{"crop_scale_min": 1, "horizontal_flip": true, "encoder_activation": "gelu", "beta1": 0.9, "one_sided": false, "decay_fraction": 0.4}
Rows from block 8 of the encoder of a small masked image model, named by matrix and row number. Rows with one number belong to one neuron. Each number is 128 + 24 x the weight over its row's rms, rounded and kept within 0 to 255. All counts start at 0. Numbers have three digits each. After the name is the row's rms in percent of the matrix's.
After each neuron's rows are labels from the 100 images, of 14976, where the neuron reaches its highest value: "responds to" is what is common among them. Only what is clearly more common there than usual is listed. The data: photos of plants, animals and fungi (iNaturalist). In brackets: how many of the 100.
# fc1: MLP up (encoder.blocks.8.mlp.fc1.weight, 512x128), inputs 0-127
# fc2: MLP down (encoder.blocks.8.mlp.fc2.weight, 128x512, transposed), outputs 0-127

fc1.4 051:109136110136119141118086152153124191111098107195156116142104161113113122148147101124130109126076126130125181123154128099151094118141115113128124123115111138120178151125113178151161144093139083128102096146126139172124134089130147111075113118143116146146116141096134105129108193094094141122118097102110100111131134139144155140153112131100101142139151103143118118092161139127136166159113
fc2.4 057:122108138138109120135182152146131073161138157095096134103159137100151151126112136131116155146161150136130094179130160134101189110148135173142159124125148107116076095153132099112140113158156157119143142127138075124121137172128143146163149150152141128097141117143122155157170114133170113132106170132115159134128131120143126107123114130126170124108086142098111146138147128116099078082135
responds to: order Passeriformes (57)

fc1.393 126:119151135080147097167133162128113159100138102117139112137116116115133129098145157130149143104140149107094106174136123141133093166100123117135108171144122114122143087116122110098155123135124153160112161142140183137135093140101147129171124091145172068161134127158117148156157127112166090171103149146103106107115153147110127126109094129140139089162102108093115098114115124135140069119149
fc2.393 114:123140110176112106116093146133140081108105098152093094137118162142157124144128128143149127088173161123076132123123114132150145113118140088161141129140104105095143113113149104131121122112167115142136133124124112174175130105144124158150125137169196176136170100120128136130129157131110123142082128140150120102162145128113121174144141127115154126170139148103143083110097161125123144103183
responds to: order Passeriformes (55)

fc1.358 113:137145131146122160119105178098116157112109121148109116107132148139162123123182121181168109126092144143113099146109091153174109106134132100127121181194115121145169146115113117148112149117083143167155129114132103119087083136137116116144110111141150117146060108145127144082122110140155101110086106156153153116125083103128097120137116124141142153130140146093129118119125106113144151110136
fc2.358 101:121133096134159136100160115133113175165115124144127128105156138176139151144149153150155145175144148099102112111140148155157163125143108112106117157152137110090135126121135155132081167114114085124130091080118078116136113137169136073148144104132141128102121126116113141079130114169092095153148121136094132127131144159151112116194143169159065111125126128117122126126148131153130135119132
responds to: order Passeriformes (51)

fc1.88 098:131105151170091107151109097148121079125101136155132141134094136131110116147133128158127126158173108156148148124116113076160143121094124092167095095136144111117151133133139170124179122105116100110089159115158117099107108165193115139124154105117130144134095113129084129055130123159104126107155097121152117127145148110162144107126170121127149138131118131159127135132164116116104121148168
fc2.88 110:143107113108096119159098102139142117156117138134114154123132147178096195168134106117116128110141095091119110140120117113142206130122111106154135144147127142132104102126166164093127153114171071131135114123121113101142139142123146101140114139154113131152144150106123127148097146122116140155107148165138162067115101125165158113118118136133161126108109105100106119102097147139173180126087
responds to: order Lepidoptera (33)

fc1.60 098:142175158130141127097107118092121154126076111146150111100081115120146130115145069103128111091098089130113103107139169117087120100111108165101160127104124131134094171116114123125098152150170118126133178133134116155164095159137151136149126101132149102129150154140121126081152129146131141126154119156173067125126126116108132139125113146131094114120128163133192126130156150102110143127155
fc2.60 104:093124100150146107149163131121132166133133081148082165132148120173126153171187148127124143167129143091141142137128096153138121133145181141096119101113128158126087150080151120112168120134113129122166155137128147109153142100092150079086117128164153147140100098121162104135139137141154141118088116097119143130109146121123125095124104124104096085133152118103103137113132147173144121108096
responds to: order Lepidoptera (33)

fc1.326 105:132112128048152104113091169144132122113152099167115134159163134105154129155140140117086097125130129142118146111138146148124098124124130154137117108115163107090166114141153119137127152117137115136123095147164149129136140166126131069134116146098119130154100161059122089127162106101141060099143086153107122141146128158121130114098134153123134158133113105137175098096160127113126123133148
fc2.326 100:130118138141102120096117069158152105152168122149104114152146152083133116120112085136102143129174168165146133097143072152107095138126131220141161118147127130107132136079104091146151093108129124099124118147132181123139182092124124146124125110137124126150138128122133095156101125157128145114122144156120130115106147129128129123116138133097100134100129141157104093104114139103170101140109
responds to: order Lepidoptera (35)

fc1.135 097:131114105105120150122164150094129173147134128121120104126124142138142123170108101169177112159124163102136159144144114099060121082092152098123149146113089103108100149087122108180150132127126137149144137142106147099144127134062186130151128092147141122128145124124128134134132133100131097199106109162173139103132129119151135121105150133144116119137146140162136152097101097125127132121154
fc2.135 106:094112141116107135125158101157139158143157098132124153141153110122162163109121152079111182130154140100138095096114157130188106150156092125071115101096147191144159140087133169096124125123098143143104133145118096103140117113149120138108122154105123123127105143148132111128116114094086162062111128166125151150135134129114127114133129155077142154115144125098149109136134129165114131133147
responds to: order Passeriformes (57)

fc1.266 121:098120148161134154163166137130138139132115120134138106136101102121143100098111128123173138181124166091128145126156122102102176099154118095094159138117100099084121158158134113136174127128126120102150111156147095142133110133092156110153094096139127182147104139070155119159149102148124139119147158117097111135122129134115096128138105122180150147145102107130119083122126187118136143161110
fc2.266 121:154131089089105119119128127138138125111128132133145135099159189143102133122163139117087133098128112155135146111110113153137076137139111151120068118127154161167083119094125161146127147125127104149138120109119151117132155101107130118128167149111165090116137128167119151093111204101124112119127137135133115157104149084133168111120128123067099104114147161142146178110140116177127122130131
responds to: order Passeriformes (50)

fc1.1 086:112142134081143096131117101127159112162146101076122139113171104160141139178117085142118137088121110118148130145157130143153127087134138128148141107100090153136102134134088151122155140138173156094125149155151113161094103113145151114134118091125112130123178142111127067159114109149160147130132160156127129112114159133061138098085117122148098110117134153147171114110098123140114135105116
fc2.1 081:134131135134089120186119111109106127112148120118148110080106112130129106111155111144153113164123134142098096137135159125154123107064131139117114136168117141134121107114125114157169157150152102141087078128098120151113117162134156093096130161170156165157119109116083136125158130145191083162113107127150123089098098117140100126126122154129142141139118145101091133098107164128162129156102
responds to: order Lepidoptera (37)

fc1.41 060:108150129088175130113150159109110113178089125152128133132127127093140164136146133117159106144162139160129155118127102117117134116112107148147119098113090101118132138117108167089134104151160110085111146142125108084111143094145141120093088107151139150121114149130162155175118118072160159146152149125146095089122129186162112139171097142106122148112141083095091161129123107138129116116136
fc2.41 048:125103122141072132136097129128125137089106116107123104121104128125115102118122102122079134087088102122121105114127121137140136144145105078090124133133157103127104131143121113138107130112088119130132112111125092148115093144088115101138160107096121093137152097100088085100155100174100098109079096082114153144138136070088129122091139083118132107113106146127130060122139140105114126119144
responds to: order Passeriformes (50)