python train.py --dataset="photos of plants, animals and fungi (iNaturalist)" --rotation_deg=10 --encoder_norm="layernorm" --encoder_register_tokens=2 --decay_fraction=0.4
Rows from block 2 of the encoder of a small masked image model, named by matrix and row number. Rows with one number belong to one neuron. Each number is 128 + 32 x the weight over its row's rms, rounded and kept within 0 to 255. All counts start at 0. Numbers have three digits each. After the name is the row's rms in percent of the matrix's.
Before each neuron's rows are labels from the 100 images, of 14976, where the neuron reaches its highest value: "colour at peak" is the nearest of a few named colours to the mean colour under the peak. Only what is clearly more common there than usual is listed. The data: photos of plants, animals and fungi (iNaturalist).
# fc1: MLP up (encoder.blocks.2.mlp.fc1.weight, 512x128), inputs 0-127
# fc2: MLP down (encoder.blocks.2.mlp.fc2.weight, 128x512, transposed), outputs 0-127

colour at peak: black
fc1.474 090:153070118142156094117094113140121074140136155110139074159132137196141087127161147205136049115102103138136171160163114204166133059107173120133112134151094136165145139165140152151168150114180130101175126161107130177129144135126104148184098135089121101181122134083112080143167106062199141098150183098087127121154155117056150134116153065112139181113128156126152140102134077111118092123147
fc2.474 072:093140146096085179091167149168142118164105082160119163115034115018107168130096132078135139162119139108096091076119132141103107137143096103146137164119157153129166209112116104122066095128100116090118122126140091096089095121140149124148221142145095138087112110137141127132094167148074069173089082121140186165121124121158098149150076136144154133117122101095111102134119182149154172122098

colour at peak: black
fc1.10 082:153068132103120107145074105112110145109135133109109101121093123101094111152199140146130066128115136087124172155108088212163147097188128143101147132109098161081113145120125158125149078119148092107090119157114150104131139157095136106090167181098122189100161141082143113159102158066154087134145129074093099112112195110137187134202124148193172151032182140130125083121119153142109134148101
fc2.10 061:071205124142144137121165123164104142121152150119152132160119149148149129140107135181088149149113139127167102050175133114142130152056139067145090160142140126131132132120103060084153154133095120122149154142136065128162093118101124100168139136139135031127103113136135120093126119235129123100162134093193146126179089126154076126118129091109109165223084129126144172149147150181145170163115

colour at peak: black
fc1.230 093:169129122150115107123129195104160061122060105103114093140112013113118103132118108119168128169121154124130163165179135197120137155146177125156094193122155167119103123157158136117152126139120161092120140131094135094147158120126137110127154112150166140031154103072151170147093059121124092055110128070113088103104169130119087140142120093154111152104142110124128196136104133087124132115203
fc2.230 112:098143084100141116107089136189122218130137126097136093111179150059097134128145121073153158105177117162095117070146092113077083169118121134111151103130120094148210188060118138133121128142070124118114121105141097162086117137156087111094137143132168141153126130166153130120137105128116106157074077121192159134137113074151107110058150123136142150125175163123156060114177131207126124109085

colour at peak: black
fc1.240 079:118172155157102152150110152138174107141138138169141070146148158139104113136148158167117138065164132080204129111155083156163106113090101108104112117157086137127086156077131144109083136102144097115083126134097167070149172193080154108183170156101108134124105095060182153121110136109140163114144142109140156134136161093104206136136204122196145129111167078108116149089067105111127177098176
fc2.240 062:086125113068115138142162056136078145132146112126164158112108103069143111098162112115092086179095097128114114107186134105087138122167193159103146058135102143176193138154126114104162193138124138111215124109107124154128151083130115148177119106172175114122133150162100124076094119143123101171098099111124141174127145111181083105123108069118098174124079131125125102165195171190155094152110

colour at peak: black
fc1.428 084:132097154140144075116157185124144113089157120123198157154084130140107101047154067173140063132133139188111095112072174099136091162125186180167073192107149155094143177088124110141119119175112099137103054127095126094132098166136103165162168122151116147139135135100129127130167140113132108185119117130137133120172067166212174138126111094122115173102093123096093142133121075142108117124148
fc2.428 091:133093142084131064163118206124135142086136187147117133082144112116137100083177110074190042108100166125140172083156146109087131121123101122129133163112143087056131113125182138137094139115094110180144149154112119095136153194135081156146126136093096132107171158149141149187177080115106128204116169106149162105132100145157112097173116152181102151053099129152172122107126116145086139152120

colour at peak: white
fc1.173 082:102118103129078181166130083071095149130161109138194139083144170113133170165149158163087108104143142100097132108096131175122128105162135162053137183138129146098117091093125118137179126126122115163142156210134089105136125121145124107097118164138147145114116158096137128122185167166118113153109073108143033139175172082055108110041161105098117106157171160105108157159110171135130122132183
fc2.173 090:114135136159159139124123162148063125109090147114133161149104082114125182078142190118134129103107152130102145127077113038134168101167107115190168108115097181126170089120123184128181101127122129120145145115117164101153193102082100150095185089109079129115119117175217167105120149098077131116135138121133102140114106079174043146152139118097133153071161131106134092139141074065128137089114

colour at peak: black
fc1.76 092:143176152121130163098175128132134161123138128115121123143166021134163150172138120129108108152124143120178148118112126172095137102171162145156153150111144104151119126106173117098130163109126141136159146112091143070168173137172057116199134174133086186189104135129104137040158125118118096148087077064089134112138216165103155159097116073116138099157160161132088106070104167107096132121114
fc2.76 094:086120100170143142168159110145106129057113084121107143132115118135149096159154123142148126135142099157148115119123170135141109089160047111149116088115150103119077200174187105132145121117112159122167141108082152104106098082100176160092064076149104092149157104082151105177130108118179097086145148123150187120124128111209105071132145173116154085180184121091164176139146118087058107143167

colour at peak: black
fc1.466 096:139131099100109168047156174164147135113128143139129153068178090152110139139100146175088111108112135077107171160121135166157121213176159117194134119109105103142046195106157130073120114131162133128091098119137085101104150131104148100175136100074128132113132118057101099056113132127135143069098175097139158138173096111107183143166092098124137109127194117134121154112093149113136186122162
fc2.466 074:077137142154159073170085054108090079100105129113142120164068129079108084097134082065162140144130096186169093104114082074120103056096072111083114144141140129106180094145147135156141107113095115125158143150139171080146080128095123153081139130174109123090102149167143152149092138118160134146193065134125119149081189120158115110115146130152127173121092182137131127137137086132077081093093

colour at peak: black
fc1.495 098:141142120108117086149146182129142108116131104110173131155119105155099165126089152130132151179177112192153163121108094125115081130084114154074206110129101083122142189066162170158094080134144095089171104137141129152177152123133123123131143097110113075106061080117050114092153185172094161092120123162086108159134098164090125103158145118176114139120117116048134134182069150122158113167173
fc2.495 112:093159112154136153104154094122152135158171123172088160111174135135153133149142116164119078104069150109117135147184153153169132140158115139121146105165104086161215140098160181072130151122116119117127170139162196110119159128118168090121081112205124116171132068150125114167066121100112103111146186152132203081102184119088091124103149118148097132093091134127162101129118193111160062089082

colour at peak: black
fc1.157 107:206116125117150052100106134082126145203137103175150124117112135074162079152188111123129115120109115111145152110134123142138160146120142197056140221108112108129101173137108126101088119159119134088146109182150111156184169136117116181111129169155139171111107113175118204102120153147117145145078156149103115117090130159133155165120051052121164114097115110109151157146077077114138151152145
fc2.157 120:134121168105094122105165177208113109099136200160068175139113117173109118113096095120166138109129076151122121117160144091119062098139062094110116059125156185143151130106142143158123154117148147164189111150145135099109134121145134103116154136116121069047146129070140099153136108071156158112173127152126152152158109110080063131139113135164113118130137131124158132158162229098175068168114

colour at peak: white
fc1.360 100:129144089136114156125127091105080181088129147122103103073167150086110068120167154140123117154110100106115077130136134098127154166086149196130069195151124161034141088101089109153084103140146120123143133182097142097106100064107092099062141184159124114088103129130120122137143144130163130129186128169077165119107190108127110115092145144099169158123078142096178183077127137135123160167076
fc2.360 123:118166118172116104101138209102167161148102097144148222155102113150131166089122095101139119123154112140122132129112082119100141083147070088126141131093113109145117154150079154175073146129117123151160150130100096101117118081125122071165106097115089135162121119161147074108079093138121176131116156081175098195106129151089160142166142156209098101170142113075158072157152102084156121054081

colour at peak: white
fc1.385 093:134170116079062133188109180141099100112144153096165112131181138130145098051150192121117114128128116131125151194158165144142091203096114131115104187133150122134164131107148148084107128145151138140074112189188117125086129097127057088096123117120120066180140185197141114135113090133093131081092147122114149156132107134140143070078128126063192129107133114102145173100132148111146084101150
fc2.385 099:109174152157217160039115122094144154139160150168157152156131123118127134152115100083110105119131130149156116075117090097055169089148110119143134121092147129141038152166105103156084132136087156144152134101067117144192114082169163106107104115163134109063110115074109128106094174148152102148156136147130089160074141180133122159156202099179080094125164108112131086137140111148146157118089

colour at peak: black
fc1.488 111:208153121105143111117107118103130038136119117099107101049126072141153128136135162212133110143111170148121188112147129116182154117119188121123112174146079088192138161175136114135136107134157145169111142090120173141167115117085138153111135127153129118104132095121146146083124124139094149141103153064121112099106139227114181099083047108114162112181125063101161128096139143113089091140133
fc2.488 095:114122109131166112115142134078096105128181168129135147180027161125086164117166176096111150152126104106130140118164148085160111055127143124094090166186150190132086124111136192102145121119170123171127093152156180058101106118163123119113181111140083105146123152109129204143115153146089096142155169137131105150087158149198125106146115150079106117168174122099165150096136084148098155158070

colour at peak: black
fc1.119 099:159141148131161088183118157134123116125053116155098094120094086124123118089116186136192107056088127116122136168183100148161152124090171127157141109165101133149175113097107166166088147125210140101094128121099125188146164180094134058157121109075123114130079103179100140156187093104132140186123172101122182088089060108111111114127111079093169112108133161096136178114117137115121123153121
fc2.119 095:109066139123098115139182144125114159113174130123134154127148201093171157169127086118092110177105112171112115106069082135081157140087120178125074117120182157054106151131167106144123109140112093090158153121119080114096140115207156144128194133152122151101148145118151124117168119079149079136094184158146154159124134144157178175087171124138115136091181074154125073129139123138177097066176

colour at peak: black
fc1.23 094:143143127138121100153127139151149121079133108117157045172128116076120105129120129156119142164068162124144163157115101130139129168042145169155176086131138162098176115203144176120084120116106080162114103070074136084119130073133122136100095161184031127152117188126129100101138140145116130101108084094094094165124107086116140139128104114130150096122082123114123170174182101128068172066124
fc2.23 083:107095100088176136140128092074125181131161188149117163080172124138067137116127156116189119101131151110127104078084173098152120095120141136159121162115141118078086178060115164127122146144172118132116150163185096098129131173107122107147190134150159080064087076074120126137154143109172083153122137119146117096165128127137144161145128139141041126090146086144075167122083155115090043147141